config.yaml
model: "class-conditioned image diffusion model"
train_examples: 77898
image_size: 32
num_classes: 15
cond_dropout: 0.1
norm: "groupnorm"
weight_standardization: true
dropout: 0.1
attention: true
upsampling: "transposed_conv"
residual_init: "none"
muon_scale: "original"
momentum: 0.9
nesterov: true
batch_size: 64
Rows from block 3 of a small class-conditioned image diffusion model, named by matrix and row number. Rows with one number belong to one channel. Each number is 128 + 24 x the weight over its row's rms, rounded and kept within 0 to 255. All counts start at 0.
Before each channel's rows are labels from the 100 images, of 14976 (inputs lightly noised), where the channel reaches its highest value: "patch colour" is the nearest of a few named colours to the mean colour under the peak. Only what is clearly more common there than usual is listed. The data: photos of plants, animals and fungi (iNaturalist). In brackets: how many of the 100.
# convs0: first 3x3 conv (model.mid.0.convs.0.weight, 288x288x3x3, standardized in use, each kernel summed), inputs 192-287
# convs1: second 3x3 conv (model.mid.0.convs.1.weight, 288x288x3x3, standardized in use, transposed, each kernel summed), outputs 192-287

patch colour: grey (76)
convs0.26 [133 157 134 160 137 117 123 138 143 116 131 124 140 123 159 117 150 117 131 114 138 118 164 112 184 128 109 141 114 103 135 123 109 124 126  74 127 182 125 114 116 150 116  92 124  99 157 153 124 131 124  87 128 110 130  79 136 151 120  90 111 158 134 125 105 134 104 125 148  86  94 146 107  96  87 139 200 129 113  92 174 108 156 112 156  91 130 153 122 146  84 167  85 100 134 139]
convs1.26 [107 137  89 168 106 116 125 122 125 122 159 134 108  96 156  89 131 149 106 127 123 135 143  88 167 138 160 115 176 165 135 127 138 131  90 111 117  98 127 146  92 137 149 137 149 155 120 139 131 136 145 137  91 141  94 196 131 136 110 140 165 182  89  99  99 125 148 140 124 160 114 110 114 147 100 124 143 132 118  95 125 104 107 137 125 120 123 155 134 127 136 109 121 113 170  84]

patch colour: brown (50); black (43)
convs0.230 [100  96 134 155 128  96 125 135 138  91 139 148 113 100 160 133 148 131 142 157 135 140 163 119 111 121 112 140 116  72 169 104 155 115 126 122 116 149 142 112 158 117 166 145  80  83 158 169 122  73 144  81 150 142 144 102 114 102 131  77 136 139 141  86 121 106 109 119 168 108 126  80 129 105  94 172 127 144 102 149  63 167  80 124 108 125 158 132 120 109 112 128  95 139 152 120]
convs1.230 [101 147 111 108 121 160 160 124 117 149  93 127 112 145 157 176 125  81 126 112 127 133 143  81 129 151 141 131 111 143 156 113 149 138  94 129 130 145 133 114 133 130  93 145 143 109 160 101 127 103 153 148 137 165 165 138 148 161 131 139 161  96 117 119 123 113 148  87 150 129  97 124 112  92 137 118 152 127 137 142 126 128 158 150 158 170 118  89 120 127 112  98 130 139 130  95]

patch colour: brown (69)
convs0.155 [111 165 118 115 125 170 165 101 137 177 139 112 139 138 142 106 124 179 120 138 145  74 119 114 157 123 142  82 130 118 120 104 145 116 118 136  91 125 107 155 103 133 117 144  95 161 154 146 167 148 140 176 131 151 126 140 161 159 172  80 114 151 155 107 166 120 189 123 124 119 125 132 155 132 146 114 168  84 111 158 172 124 142  87 116 144 130 175  92 145 103 158  97 161 173 151]
convs1.155 [104 113 116  94 145 142 147 125 125 102 125 131 126  70 144 134 128 114 130 128  77 133 152 189  95  95 134 216 125 158  79 145 124 119 113 107 139 171 109 124 130 144  96 102 178 139 160 146 129 131 100 120 114 101 129 143  94 144 149 139 175 129 143 115  89 125 105 144 118 166 109 106 119  99 114 117 135 126 148 128 120 137 121 126 107 142 193 102 107 141 161 140 135  95 136 104]

patch colour: brown (60)
convs0.189 [135 140  87 115 133 158 127 155 140  89 136  48 139 129 154  93 129 161 107 118 122 152 124 128 122 117 145  86 118 162 134 130 130 119 144 137 116 166  90 115 106 143 120 130  90 126 182 168 103  85 141 117 119 134 153 157 134 189  95 121 170 139 132 114 120 108 149 112 115 167 135 161 151 132 113 160 111  97 124 131 148 114 132 102 118 126 170 133 107 141 107 137  93 127 127 140]
convs1.189 [103 130 119 155 184 137 151 110 119 145 136 148 130 126  88 124 118 118 179  87 109 123 203 139 140 119 140 144  86 169 146 127 116 112  99 110 109 131 114 159 118 170 127 111 140 145 155 172 145 114 141 132 143 151  71  85 108 116 142 153 169 167 132 103  85 121 126 131 136  89 108 125 157 140 128  87 154 153 146 121 166 148 102 176 119 138 159 131 113 131  90 122  97 180 142 120]

patch colour: black (72)
convs0.260 [125 102 144 114 138 149 129 120 147 138 107 124 144 140 115 126 140  88 109 137 140 107 169 103 130 158 121 115  96 142 132 131 127 147 111 174 112 151 140 124 153 115  96 103 128 116 178 122 116 123 124 145 148 172 117  98 187 114 130 122 138  99 138 115 108 154 113 112 150 121 121 134 180 136 148 111 134  96 134  98 146 126 113 125 111 114  93 152 131 151 127  88 148 127 142 105]
convs1.260 [113 166 122  92 125 108 150 109 161  97 124 117 129 192 118 140 120 114  97  80 150 172 138 134 120 144 115 138 103 132 106 108 126 178 124 127 118 187 136 126 137 118 166 104 110 112 135 105 143 148 125 154 142 156  87 105 143 107 129 123 127 134 130 147 110 114 127 182 137  98 129  73 105  96 117  99 137 147 173 152 102 143 142 149 139 105 111 102 132 159 165 139  68 168 127 143]

patch colour: brown (49); black (41)
convs0.88 [131 121 134 112 115 104 137 145 133 127 118 143 115 110 138 155 136 122 103 144 134 145 134 146 118 114 133 139 144 106 135 103 148 127 117 115 126 118 184 117 125  82 138  96  93 131 175  96  82 101 110 142 134 118 112  90 114 130 137  94 161 139 129 125 102 140 139 159 110 104  95 139 139 127 157 116  96 155  93 136  60 146 151 112 141  82 166 126 136 118 131  80 133 128 132 111]
convs1.88 [109 129 109  84 121 131 149 116 150 169 108  96 131 133 173 112 122 126  76  95 133 119 117 164 116 120 150 185 102 141 138 113 129 134 120 149 146  83  75 162 138 159  95 174 159 137 131 166 122 161 122 140 135 127 131 110 140  98 115 146  85 123 146 130  98 133  93 114 141 142 133  93 160 131 104  96 119 119 136 112 104 133 118 168 136 135 118 118 115 118 130 152 117  91 131 149]

patch colour: white (74); pink (26)
convs0.59 [142 117 171 149 103 143 110  94 109 114 147 143 128 140 145 141 180 129 132 132 104 103 119  92 172 157 117 146 161 101 120 119 107 135 126 111 164 118 146 186 162 142 135 125 109 121 109 163 134 143 140 111 124 115 164 121 151 148 140 139 144 110 136 132 139 136 179 119 154 171 146 125 117 170 100 124 150 134  80 102 215 109 143 104 125  83 144 140 209 127 119 147 132 146 125 143]
convs1.59 [121 119 139 135 160 103 151 157 116 128 113 146 147  62 127 119 131 168 103 152  95 110 129 150 132 129 126 130 147 122 144 125 117  99 141 164 134  86 103 109 146  79  99 122  86 143 131 120 117 116 142 107 165 122 146 167 120 148 128 139 105 138 109 160 116 107 108 125 119 114 149 151 105 155 159 129 175 134 132 140 133 125 102 140 121  99  52 145 142 104 154 142  85 120 110 162]

patch colour: grey (78)
convs0.218 [102  85  58 117 143 127 134 129 128 120 103  86  88 118 147  87 144 161 121 110 110 135 142 143 114 137 146 149 129 146 124 127 100 136 138  90 123  73 106 110 117 154 125 143 157 128 116  57 115 137 119 119  90 140 166 152 125 125 166  77 115 120 124 131 117 127 168 127 134 150 125 128 160 186 127 154 136 187 100 124  98 192 140 125 138  58 153 124 109 147 130 142  81 103 130 156]
convs1.218 [133 118  77 137 120  91 134 125 134 143 125 150 115 176 148 130 140  92 112 157 132 138 121  89 140  98 123 121 131 143 127 132  84 150 165 138 158 204 120 162 106 100 102 145 149 131 141 154 112 130 176 125 156 101 139 105 114 144  80 113 120 120 151 110 125 109 119 130 154  61 131 160 106 152 112 134 110 116 118 109 130 116 143 129 137 188 189 122 157 114  57 136 152 165 109 143]

patch colour: brown (50)
convs0.56 [ 82 123 156 145 140 157 128 155 146 120 144 157 152 132 170 129 153 155 130 152 113 144 114 136 151  80 107 112 129 126  76 112  75 113  88 100  97 127 131 118 141 207 164 141 149 107 105 143 102 147 152 154 109 132 176  84 109 143 122 115 100 139 127 108 141  89  87 143 108 104 126  92  79 139 157  88 124 161 117 125 166 111 118 147 123 100 160 116 132 160 116  95 173  98 121 143]
convs1.56 [109 124 145 121 105 112 139 129 120  58 113 125 117 142 155 187 116 128 121 107 116 130 131 108 123 106 147 169 177 119 177  87 178  77 120 142 143 109 121 108 136 102 143 134 136 160 152 101 158  81 116 139 142  94  79 121 106 125 118 133 108 129 137 134 140 121 108 129 152 124  82 153 133 138 117 146 127 114 114 119 105 135 108  93 114 154  96 115  93  99 160 144 114  90 174 116]

patch colour: grey (81)
convs0.87 [116 136 130 140 158 151 156 142 121 145 147 101 132 125 154 123 125 162 129 137 154 119 115 148 117 101 144 106 112 117  77 130 126  94 128 148 112 157 100 176 131 126 128 130  94 115  87 112  99 110 139 133 128 126 122 118 131 114 109  95 132  88 142 108 113 127 119 140 131 169 164 106 132 132 111 117 151 113  47 129 140 125 132 177 136 131 147  71  89 134 131 118 112 118 156 113]
convs1.87 [161 125 156 119 149 128 100 135  91 134 150 171 143 170 135  85 117 131 122 151 115 153 126 107 146 126 128 123 122 139 143 141 154 146 156 103 155  87  93 125 110 145 135 130 113 174 124 181 141 126 107 148 129 106 121 129 102 120 160 141 194 112 133 164 155 126 116 121 113 127 126 107 148 145  73 122 117 100 131 162 112 119  96 105 168 114 153 114 186 115 114 136  96 110 106 151]

patch colour: black (66)
convs0.153 [134 146 162 135 115 142 141 147 135 159 135 168 124 133 124 123 171 169 119 116 164 134 163 113 141 165 141 111 143 160 114 129  93 114 129 109 110 143  98 133 102 148 102 133 105 129 113 127 170 123  79 148 111 128 108 130 122 113 108 119 116 100 104 101 188 122 123 135 125 114 179  90  99 129 124 108 129 119 135 124  98 123 128 123 128 137 135 146 146  84 117  83 126 131 134 132]
convs1.153 [104 168 130  98 143 127 159 113 152 106 126 113 115 135 145  98 140  87 123 142 136 107 173 119 114 110 156  78 153 153 116 133 174 165 156 112 136 101 168 117 140 144 110 120 146 107 111 135  85 111 132 164  72 143 105 141 136 136 103 108 164 128 162 132  97  88 121 149 125 151 133 121 156  77 135 107 150 133 178 125 119 157 122 117 141 127 167 140  93 180 148 138 129 132 136 176]

patch colour: black (57)
convs0.111 [137 114 132 127 146 118 140 180 145 140  81 125 129 128 102 110 105  92 105  79 102 171 108 117 131 131 133 103 116 146 101 143 114 147 148 112 123 122 138 101 112 151 119 135 104 131 154 114 126 128 117  89 124 159 105 118 134 167 126 118 114  92 139 110 136 109 149 120 136 132 107  87 190 135 130 118 163 104  67 135 112 164 128 122 153  93 203 154 125  68 125 136 110 125 153 123]
convs1.111 [112 127  91 137 175 121 122 141  88 147 142 128  76 143  86 169 123 120 118 128 150 148 118 139 126 102 123 165  69  60 127  98 158 122 106 120 118 141 125 135 120 108 119 109 115 112 118 121 109 123 136 124 107  97 128 165 103 105 152 132 157 149 137  96 135 137 105 117 142  73 143 121 126 121 129 149 114 123 173 111 121 127 130 130 169 131 112 114 130 137  99 149 148 175 135 151]

patch colour: grey (92)
convs0.35 [114 154 108 142 135 144 148 123 112 112 163  95 128 137 144 120 133 171 148 147 149 113 128 158 161  93 156 117 128 136  90 145  91 162 141 138 124 139 110 117 144 155 161 118 171 119 138 137 130 136 137 111 117 140 172 109 125 166 128 121 105  87 114 101 102 108 138 133 123 126 129 106 117 102 155 128  99 105 145 130 177 123 146 125 133 130 124 116 166 200 112 126  98 108 130  98]
convs1.35 [141  66 121 122 107  74 118 105 154 167 161 110 123 155 124 147 119 138 110 136 115 134  95  93  90 140 104 139 125 157 128  94 128  91 173 161 141 134 148 144 111 138 148 142 113 129 133 127 139 139 111 120 126  74 111 172 175 113  76 114  86 171 149 116 123 179 119 132 145 125 157 153 131 156 129 138 119 173 113 108 117 111 110  79 123 137 186 110 114 127 162 103 160 129  74 134]

patch colour: black (67)
convs0.182 [153 134  90 134 136 148 103 116 128 142  85 104 118 104  90 129 105 127 149 117 145 129 119 127 153 129 117 107 109  85 110 121 120 159 135 148 103 145 144  77 129 104 115 103 161 136 138 113 118 138 142 122 138 135 143 168 146 105 137 167 122 127 109 126 113 123 115 131 132 143  91 128  91 137 138 102 131  87 131  65  84 149 140 147 130 153 122  73 107 151 134  98 144 144 124 120]
convs1.182 [120 111 143 113 116 127 174  71 147 160  98  98 146 111 103 147 140 122 131 111 115 123 159 112 125 119 144 141 116 133 147 117 143 120 135 153 144  97 110 181  98 140 156 103  91 144 150 137 137 115 137 127 153 103 135 108 120 129 132 119 132 104 155 130 124  96 141 111 111 133 128  81 158 119 155 103 117 148 142 142  93 101 137 106 133 103 120 173 112 165 110 107 136 158 199 120]

patch colour: brown (52)
convs0.9 [132 144 147 148 104 110 109 164 167 153 155  97 131 127 147 128 120 138 164  86 125 106 154 138 124 119 120 137 113 127  59 125 121 142 119 114 111 152 111 136 136 127 127 133 163 130 112 159  98 109 124 129 136 162 152 146  91 127 102 155 138  99 129 132 108 143  87 157 113 140 127 136 134 103 113 140 121  77 148  71 146 134 115 105 162 124 156 139  97 122  83 122 142 146 127 108]
convs1.9 [124 171 121 105 125 117 165 131  99 129 102 137  96 101 139 156 117 123  99  93 102 151 154 122 147 109 142  95 104 173 123 171 122 127 110 163 110  84 139 128 146 124 135 140 101 132 130  69 141 166 175 154 155 133 119  81 134 115 159 116 126 136 114 125 177 113 141 133 140 116 109 159 132 123 117 149 113 167 112 113 153 127 125  97 110 159 107 166 147 130 156  94 115  89 132 121]

patch colour: pink (35)
convs0.248 [158 109  74 105 128 120 104 168 121 148 110 136 169 112 156 127 148 154 135  98 118 136 187 114 130 134 128 174 124 186 117 154 126 147 126 102 151 105  79 136 105  92 113 106 139 129 144 125 120 131 130 124 137 124 102 110 113 129 157 139 152 163 133 103 120 122 146 147 121  98 107 166 139 166 158 120  98 180 139 114 113 137 114 161 128 194 144 120 129 100 164 115 144 147 148 150]
convs1.248 [140 123 152 160 148 142 156 136 152 145 136 107 104 168 117 131 100  95 137 104 134 130 118 132 114 122 131 109 103 107 149 107 129 153 200 153 154 129 173 102 166 122 144 123 117 114 134 108 182  99  95 140 113 108 129 103 179 112 120 108  83 107 144 162 101 151 122 136 118 163 171 140 121 100 103 124 114 148 109 120 128 116 135  77 110 115  70 117 105 128 161 151 117 111  86 137]

patch colour: black (63)
convs0.274 [150 146 125 135 144 109 120 135 115  82 116 119 126 132 169 119 141 137 131 136 101 138 139 115 113 118 112 126 117 121  99 105 130 136 158 110 109 111 131 141 121 130 145 103 124 113 202 123 124 132 136 165 130 108 149 132 166 118 166 114 124 134 133  97 129 133  87 139 127 132 131 146 140 121 108 123 124 150 163 149  71  81 111 123 155 145  90  98 108 143 135 119 117 136 147 145]
convs1.274 [124 167  74 122 135 154 131 142 150 123 117 115 159 104 116  92 131 102 121 113 121 137 104 147 125 164 108  81  96 138 137 136 139 136 140 141 122 146  97 156 149 103 152 103 162 125 107 144 131 134 108 124 150 117 158 164 138 158 117 141 131  78  95 158 114 129 140 139 114 125 116  95 121 118  99 109 129 100  99 142 139 145 148  83 126 149  82 132 175 115  97 129  92 156 119 113]

patch colour: white (64); pink (33)
convs0.151 [129 117 164 138 106 104 120 149 117 161 135 103 136 165 120 121 155 146 136 124 132  87 126 113 112 122 140 114 133 117 150 154 156 126 137 118 142  62 151 180 118 112  94 133 103 137 151 148 171 125 138  55 123 157 137 114 146 125 131 180 113 129 135 111 127 134 109 127 107 138 163 142 170 145  90 141  85  88 143 129 105 113 127 147 160 107 143 109 128 167 115 113  89 127 115 128]
convs1.151 [133 116 123 133 115 140 129 153 137 130 126 116 136  99 120 136 159 146 125 135 158 113 109 171 153 116 153 131 163 118 100 120 120 141 141 113 124 127 112 127 157 108 115  89 172  92 133 149  94 157 134 112 123 146 135 101 135 115 139 125 109 203 107 104 101 125 126 145  64 121 147 102 120 147 134 130 140 102 118 124 143 101 121 176 141 170  81 114  93 125 183  69 107 149  97 109]

patch colour: pink (52); white (42)
convs0.184 [108 145 149 145  93 139 126  98 132 114 129 119 123 149 127 141 131 101 114 156 144 139 127 125 115 121 143 119 106 131 117 129 118 146 148 118 175 135 171  70 134  86 129  93 165 144 131 165 158 145 131 150 141 125 166 173 140 171 136 152 143 112 133 119 152  92 138 102 140 113  83 164 132  91  98 124 171 159  86 162 134 138  99 116 120 114 118 104 132  90 127 133 151 135 158 164]
convs1.184 [136 136 147 142 108 148 121 146 133  37 143 174 146 142 186 129  84 130 162  94 137 114 145 150 152 128  83 142 125 119 151 107  90 128 125 126 131  95 129 113 113 146 124 149 139 126 174 134 144 128 146 159 113 153 120  88 105 145 100 172 126 131 149 201 123 134  90 145 139 128  92 133 158 155 159 142 145 123 174  94 134 157 154 150 100  91 123 154 123 127 151  81 136 104 116 109]

patch colour: white (44); pink (38)
convs0.173 [105 129 135 135 144 158 152 123 114 148 163 141 118 128 140 113 131 174 116 136 128 105 129 132 127  74 152 127 118 169  94  97 134 111 160 116 123 113  89 121 136 184 124 120  98 106  98 131 106 126 152  97 119 104 130 110 161 147 106 133 114 138 112 118 114 128  75 144 163 138 125  79  87  92 120  98 125 200 126 121 172 126 129 155 132 151 130 163 150 151 130 151 119 145 127  98]
convs1.173 [170 140 129 105  95  96 134 138 141 113 138 122 137 145 143 135 135 123 145 141 152 115 141 146 121 113 125 117 144 126 119 141 179 141 105 145 109 117 138 149  95 158 122 115 118 126 132  82 157 119  95  92 116 111 136 175 138 100 140 123 105  99 140 134 126 114 153 142 143  53  98 197 157 137 124 170 135 127 119 123  96 113 141  82 115  96 211 106 113 116 132 151 149 123  65 146]

patch colour: black (43)
convs0.284 [128 146 108 129 134 101 184 136 136 137 131 180  93 114 157 136  98 122 117 137 127 108 165 109 154 102 126 121 114 152 138 131 122  85 122 127 125  95 127 105 109 147 150 122 120 125 196 107 158 116 111 104 114  97 119 124 100 127 121  90 151  99 125 110 126 115  89 110 175 113 162 110 153 111 154 178  91 120 150 120 127 138 176 110 149 105 172 161 136 124 122 137  99 142 153 123]
convs1.284 [112 131 130 148 101 153 107 170 119  97 101 127 103 131  93 170 144  93 131 132  99 148 101  99 100 157 121 139 107  99 133 138 126 161 122 124 147 127  95 112 129 113  77 137 115  80 134 135 126 143 115 180 134 116 132 144 136 131 144 142 186 133 141 147  94 124 126 140 122 106 103 124 179 121 131 143 124 165  94 146  92 142 145 136 116 170 132 118 147 144 139 150 157 121  98  94]

patch colour: pink (34)
convs0.100 [144 131 115 112 128 153 107 135 145 125 112 122 138 135 132 138 106  96 149 143 144 129 181 148 108 136 131  76 147 141 124 133  83 117 158 144 106 151 137 111  96 106 110 144 180 119  81 108 161 140 142 158 121 110 108 131 108  94 118 181 127 116 109 151 161 136 170 125 153 147 121 130 128 165 157 129 127 187 128 142 106 138 185 118 132 104 104 142 152 118 133 120 133 145 128 128]
convs1.100 [102 121 151 126 137 115 140 175 156 149 127 156  99 179 157  72 136 118 150 132 117 143  98 145 114  98 125 120 135 156 137 167  95 136 124 156 122 139 107  91 125  99 154 123  94 137 152 144 156 152  96 112  78 127 167 125 121 176 128  98 123 133 117 165 107 105 124 118 134 169 146 116 127 109 157 124 139 128 105 162 135 144 131 147 147 187 130 120 139 137 103 175 120 145 156 141]

patch colour: brown (52); black (34)
convs0.44 [156 109 123  94 147 119 138 105 128 147  84 104 128 141 122 164 140 119 140 158 141 147 140 137  91 133 118 102 121 178 115  82 183 146 131 155 121 113 115 110 132 173  94 121 123 111 165 124 101 129 143 120 122 122 126  67 148 115 108 121 172  95 129 130  97 141 151 129 185 167 109 159 144 137 136  82 167 106 124  86  97 118 156 160 128 127 105 132 188  60 113 169 150 125 149 131]
convs1.44 [115  84  98 138  89 129 128 130 109 176 153 138 133 187 128  81 126 102 118 164 106 148  98 132 128 155 143 104 137 144 160 127 152  92 150 110 130 100  99 135 112  83 142 135 107 151 128 149 105 144 143 121 125 122  75 140  87 114 120 125 178 129 124 146 114  97 135 131 120 107 152 124 128 127 129 156  84 109 126 183 115 134 114 123 112 109 143 106 138 137 112  87 124 129  95 128]

patch colour: black (55)
convs0.105 [129 132 145 124 119 139 128  91  86 100 151  65  97 108 128 136 159 121 126 113 157 100 133 136 111  97  96 151 138 124 130 115 139 115 113 134 143 108 115 109 135 133 146 178 135 124 127 101 147 164 124 141 138 161 123 177 141 131 130 155 127 106 152 127 132 144 125 147 127 140 143 108 131 136 104 151 147 160 123  99  95 124 107 100 124 170 142 131 100 163 146 117 107 130 138 153]
convs1.105 [111 148 153 131 126 110 146 127 138  92 120 144 153 115 180 134 144 127 147 126  85  93 157  88 137 127 119  76 167 111 142 133  99 146 118 126  60 121 112 139  92 114 157 112 129 138 127 132 126 118  99 110 203 119 131 103 156 123 115 121 159  93 140 134 167 124 125 142 106 115 122 108  99 124 140  93  98 118 121  99  95 110 146 112 153 102 149 152 133 133  89  88 107 153 102 145]

patch colour: brown (56)
convs0.110 [112 125  68 105 128  66 145 148 127  98 106 161 169 121 153 101 127 111 105 138 112  77 123 150  95 116  84 114 132 118 125 126 106 141 104 136  94 163 153 115 145 117 162 144 143 130 148 161  63 143 121 118 138  89 129 153 134 132 125 144 122 144 165 148  88 102 155 114 156 117 137 135 145 164 143  84 162 118 180 106 129 120 144 159 153 101 123 133 146 131  97 161 104 144 145 136]
convs1.110 [160 131 108 141 150 158 133 155 127 109 156 128  89  95 137 204 141 144 126 113 109 150 137 108 163 115 143 162 150 108  96 135 113 101 130 114 131 121 134 108 127 155 120 124 144  92 143  79 100 169 129 136 148 121 158 106  78  94 175 126 176  99  97 126 135 158 131  87 150  99  80 124 141 123 140 179  97 160 116 150 124 136 148 132 120 103  89 108 140 118 137 182 135 115 106  94]

patch colour: black (62)
convs0.200 [114 144 112 138 146 136 161 119 134 107 149 138 178  73 154 136  99 124  97 138 108 123 152 105 151 139 104 173 119 111 137 120 136 134 112 132 108 138 138 108 112 190 192 157 116 104 151 132 120 137 140  78 133  73 158 143 133  87 122 103 170  91 143 146 156 105 120 119 173 146 139 145 133 114 160 126 154 131 145 147 103 127 106 124 107 117 137 147 146 120 143 147  76 103 150 119]
convs1.200 [ 96 109 166 122 133 118 133 148 142 146 115 160  50 130 128 106 150  91 133 100 187 159 153 115 151 174 153 129 114 100 150 147 141 153 137 117 136 117 143 142  82 118 112 108 156 117 136  76 153 145 123 161 116 114 123 105  71 113 154 128 118 146  81  68 132 139 154 100 117 107 111 141 127 176 119 145 126 147 166 133 131 164 169 146 111 173 132 117 106 161 174 147 121 168 133 108]

patch colour: black (65)
convs0.164 [137 161 155 161 120 140 116 125 132  83 133  88 137 147 127 129 120 153 143 121 129  67 146 127 112  91  97 125 164 112 123 120 132 109 126 126  68 156 126 209 118  78 131 152  87 130 180 147 142 127 115 160 148 121 114 158 128 133 101 148 112 149 136 137 115 129 127 128 137 133 132 156 205 134 113 123  87 117 138 128 116 116 133 171 131 127 190 116 154 157 118 152  78 132 140 144]
convs1.164 [144 135 135 139 110 161 121 103 131 153 132 123  98 103 133 121 142 104 117 109 142 141 129 120 109  67 146 135 115 144 130 124 137 134 153 117 117 134 121  79 108 130 139 105  75 176 117 130 138 162 105  80 109 141  85 140 104 139 164 138 107 128 122 102 107 122 165 148 122 106 115 111  95  91 121  67 121 164  99 134  91 122 153 128 117  60 165 142 111 122 116 146 158  83 115 104]

patch colour: white (63); pink (31)
convs0.276 [124 136 113 169 150 185 177 192 119 137 107 169 124 100 122 141 133 126 112 100 118 126 162 113 142 110 123 114 146 121 114 137 150  85 132 108 138 113 167 151 121 137 192 145 148 132 153 136 151 122 125 129 143 128 128 157 148 168 168 123 122 120 122 126  60 115 100 101 110 164 121 155  73 142 116 123 105 132 108  99 146 152 107 117 154 109  87 140 129 114 109 135 134 121 145 158]
convs1.276 [129 153 137 116 125  87 151 129 144 112 117 162 147 126 128 115 132 118 154 130 163 116 139 110 122 167  84  86 121 130 104 140 114 105 105 155 148 117 117  96 117 125 147 125 178 112 109 114 152 140 107 113 187  98 115 135 127 160 125 109 131 124 135  88 144 152 106 112 127  61 124  93 152 113 136 122 188  79 106 138  98  91 130 118  94 122 129 130 133 112 177 148 136 176 127 130]

patch colour: grey (82)
convs0.278 [148 163 126 151 137 142 112 139 157  65 136 133 114 123 137 115 121 174 115 133 141 107  52 116 162 113 137  80 126 134 131 117 105 115 144 135  99  56  92 151  92 122 163 139 143 124 148 134  78 162 174  99 142 121 179 150 175 123 127 102 103 105 113 140 116 101  55 107  99 142 106 129 106 131 109 108 143 123 111 145 145 164 109 136 153 138 114 174 162 148 114 121 113 141 155 153]
convs1.278 [137 127 109 127 148 102 155 122 142  86 150 148 119 170 129 123 113 135 115 133 118 131 118 132 122 120 159 121 137 131 119 120  84 119 107 152  91 120 117 152 154 133  88 138 125 195 127 150 158 175 157 101 165 167 132 124 104 138 100 150 160  94 119  81 121 124 144 104 156 150  87 136 120 107 121 136 106 158 111 137 131 104  88  98  95  93 176 113 133 107 142 149 101 121 172 103]

patch colour: pink (45); white (32)
convs0.169 [111 127 127 126 123 152 151 139 134 113 119 187 136 160 127 144  71 125 135 108 106 135 107 135 132  99 119 130 110 107 155 139 135 136 119 124 128 153 124 132 108 151 141 132 153 147 113 148 158 149  98 159 121 129 113 125  95 140 106 158 104 176 138 130 113 154 106 116  97 139 120 137 120  96 139 123 160 121 156 110 113 125 157 104 125 180 120 122  98 206 144 136 185 144 129 139]
convs1.169 [ 96 160 159 113 116 134 115 143 110 137 162 105 131 107 192 135 158 131 167  80 143 150 106  79 113 118 140 157 114 123  95  96  83 126 133 166 119 126 100 115 124 103 117 155 111 157 116 116 100  89 124 131 122 108 151 133 130 124  94  94  84  59 118 137 166 141 111  77 119 135 113 123 106 134 137 119 142 104  79 139 141 109 139 184 114 120 140 117 126 125 144 127 130 132 167 112]

patch colour: black (74)
convs0.224 [115 166 101  87 145 151 108 137 105 162 150 117 120 104 124 104 113 104 109 157 136 127 156 120 110 172 113 115 130 131 166 122 123 140 114 152 126 100 171 151 138  98  78 133 112 116  99 136 114 100 114 136 133 140 101 133 134  72 143 123 121 130 164 142  78 128 112 116 103 123 128 147 124 160 153 130  73 120  96  99  31 151  83 122 136  98 144 120 156  84 133 111 100 112 122 117]
convs1.224 [144 126 150 129 167 135 142 149 148  89 102 121  86 134  77  71 148 116  84  58  77 128 131 108 135 112 196 127 104  83 150 154 134 154 122 107 147 109 102 149 142 119 131 124 121 168 179 127 116 126 163 131 119 132 136 126 116 148 130 117  65 115 149 103 141 129 148 132 138 125 143 109 131 114 132  74 109 111 151 169 136  96 140 135 124 101 115 119 110 120 111 102 137 103  99 126]