From a checkpoint of a small class-conditioned image diffusion model.
Model: norm groupnorm, widths [96, 192, 288].
Training: muon at rate 0.0095, 8200 steps.
Rows from block 6 of a small class-conditioned image diffusion model, named by matrix and row number. Each number is 500 + 25 x the weight over its row's rms, rounded and kept within 0 to 999. All counts start at 0. Numbers have three digits each.
Before each channel's rows are labels from the 100 images, of 14976 (inputs lightly noised), where the channel reaches its highest value: "top examples" is what is common among them. Only what is clearly more common there than usual is listed. The data: photos of plants, animals and fungi (iNaturalist). In brackets: how many of the 100, against the usual share in percent.
# convs0: first 3x3 conv (model.decb.0.0.convs.0.weight, 192x384x3x3, standardized in use, each kernel summed), inputs 288-383

top examples: class Aves (85 vs 55)
convs0.142:508496530488475558479464487450530514534548513506529528516548521496533537491503476529556527541521487492502441518534469548494516530542478496557530522515471517519537497473548502439523509520508528540511595487515520494541452499533469509497561561447509456492525454544459506506502449471482505521

top examples: phylum Chordata (99 vs 60.8); class Aves (83 vs 55)
convs0.64:471448538546504459479538480514513514520451547496511484502526497466507508509567512542460520534475484528494527499504472463513444490464493489497470505500511502495475522542453489532481506514529516515499577498448487523505545527498543493516459489495526539504476472514573518458480488519540491522

top examples: phylum Chordata (100 vs 60.8)
convs0.61:467495454555507495527445499500542503493507549485500542516495519456511544467566452492500484538461461551502472490511476530495518497469447496486475503550528480518502522507483495510491516531520496507544482497487512522514529498528512452438517461460492488473465530521502533505528525506558544491

top examples: phylum Chordata (97 vs 60.8); class Aves (94 vs 55)
convs0.152:521487520502465473503502521522482456480522444499505533452500507495510467528553478481459527465521491486511531482494474492472501533493529449518514457517526422527493522416449477553527514473502487498509536537563505505496472529531531491467433487452512482518569509482541489552465480506510531513

top examples: phylum Chordata (98 vs 60.8); class Aves (97 vs 55)
convs0.67:485480481461466507462579490521466514487506517491535542511460449470528512515462437548443481489475484477495481501449459475459490522523540463434512523507509536507431446492494489525518477527489517519497412534457511526512526494498517501541523477482504493526495471444494489471518483514506513528

top examples: class Aves (88 vs 55)
convs0.187:567487480473502560478527459538535478488487534479520497451475470484503484555488443435533538534497475514475440500493524486456478498506516556480477512519524506482539497485451482478540529521436488511516503501512463517503468487530486523486527540541502482480472517474491483494550557483547483471

top examples: phylum Chordata (97 vs 60.8); class Aves (94 vs 55)
convs0.62:490511478512454590530506507558506485525519491490460481499575511507525544488516480539470471493541496491457528522503522447512508491455549471494498542545558440495466492492527499518503479514491522491513490467507520572540482496488523506523420504502522432524497514488473511456481495501562500495

top examples: phylum Chordata (94 vs 60.8); class Aves (83 vs 55)
convs0.52:488504537517526583533526497524466438478507474533523523492508518473514495463516537441455484485516459534508493475461453503501489500522533429520502498548487464538485481502497475495468489507459551453495538498453486513484552493469437495488486449394523476536528506469494499556509473521511437575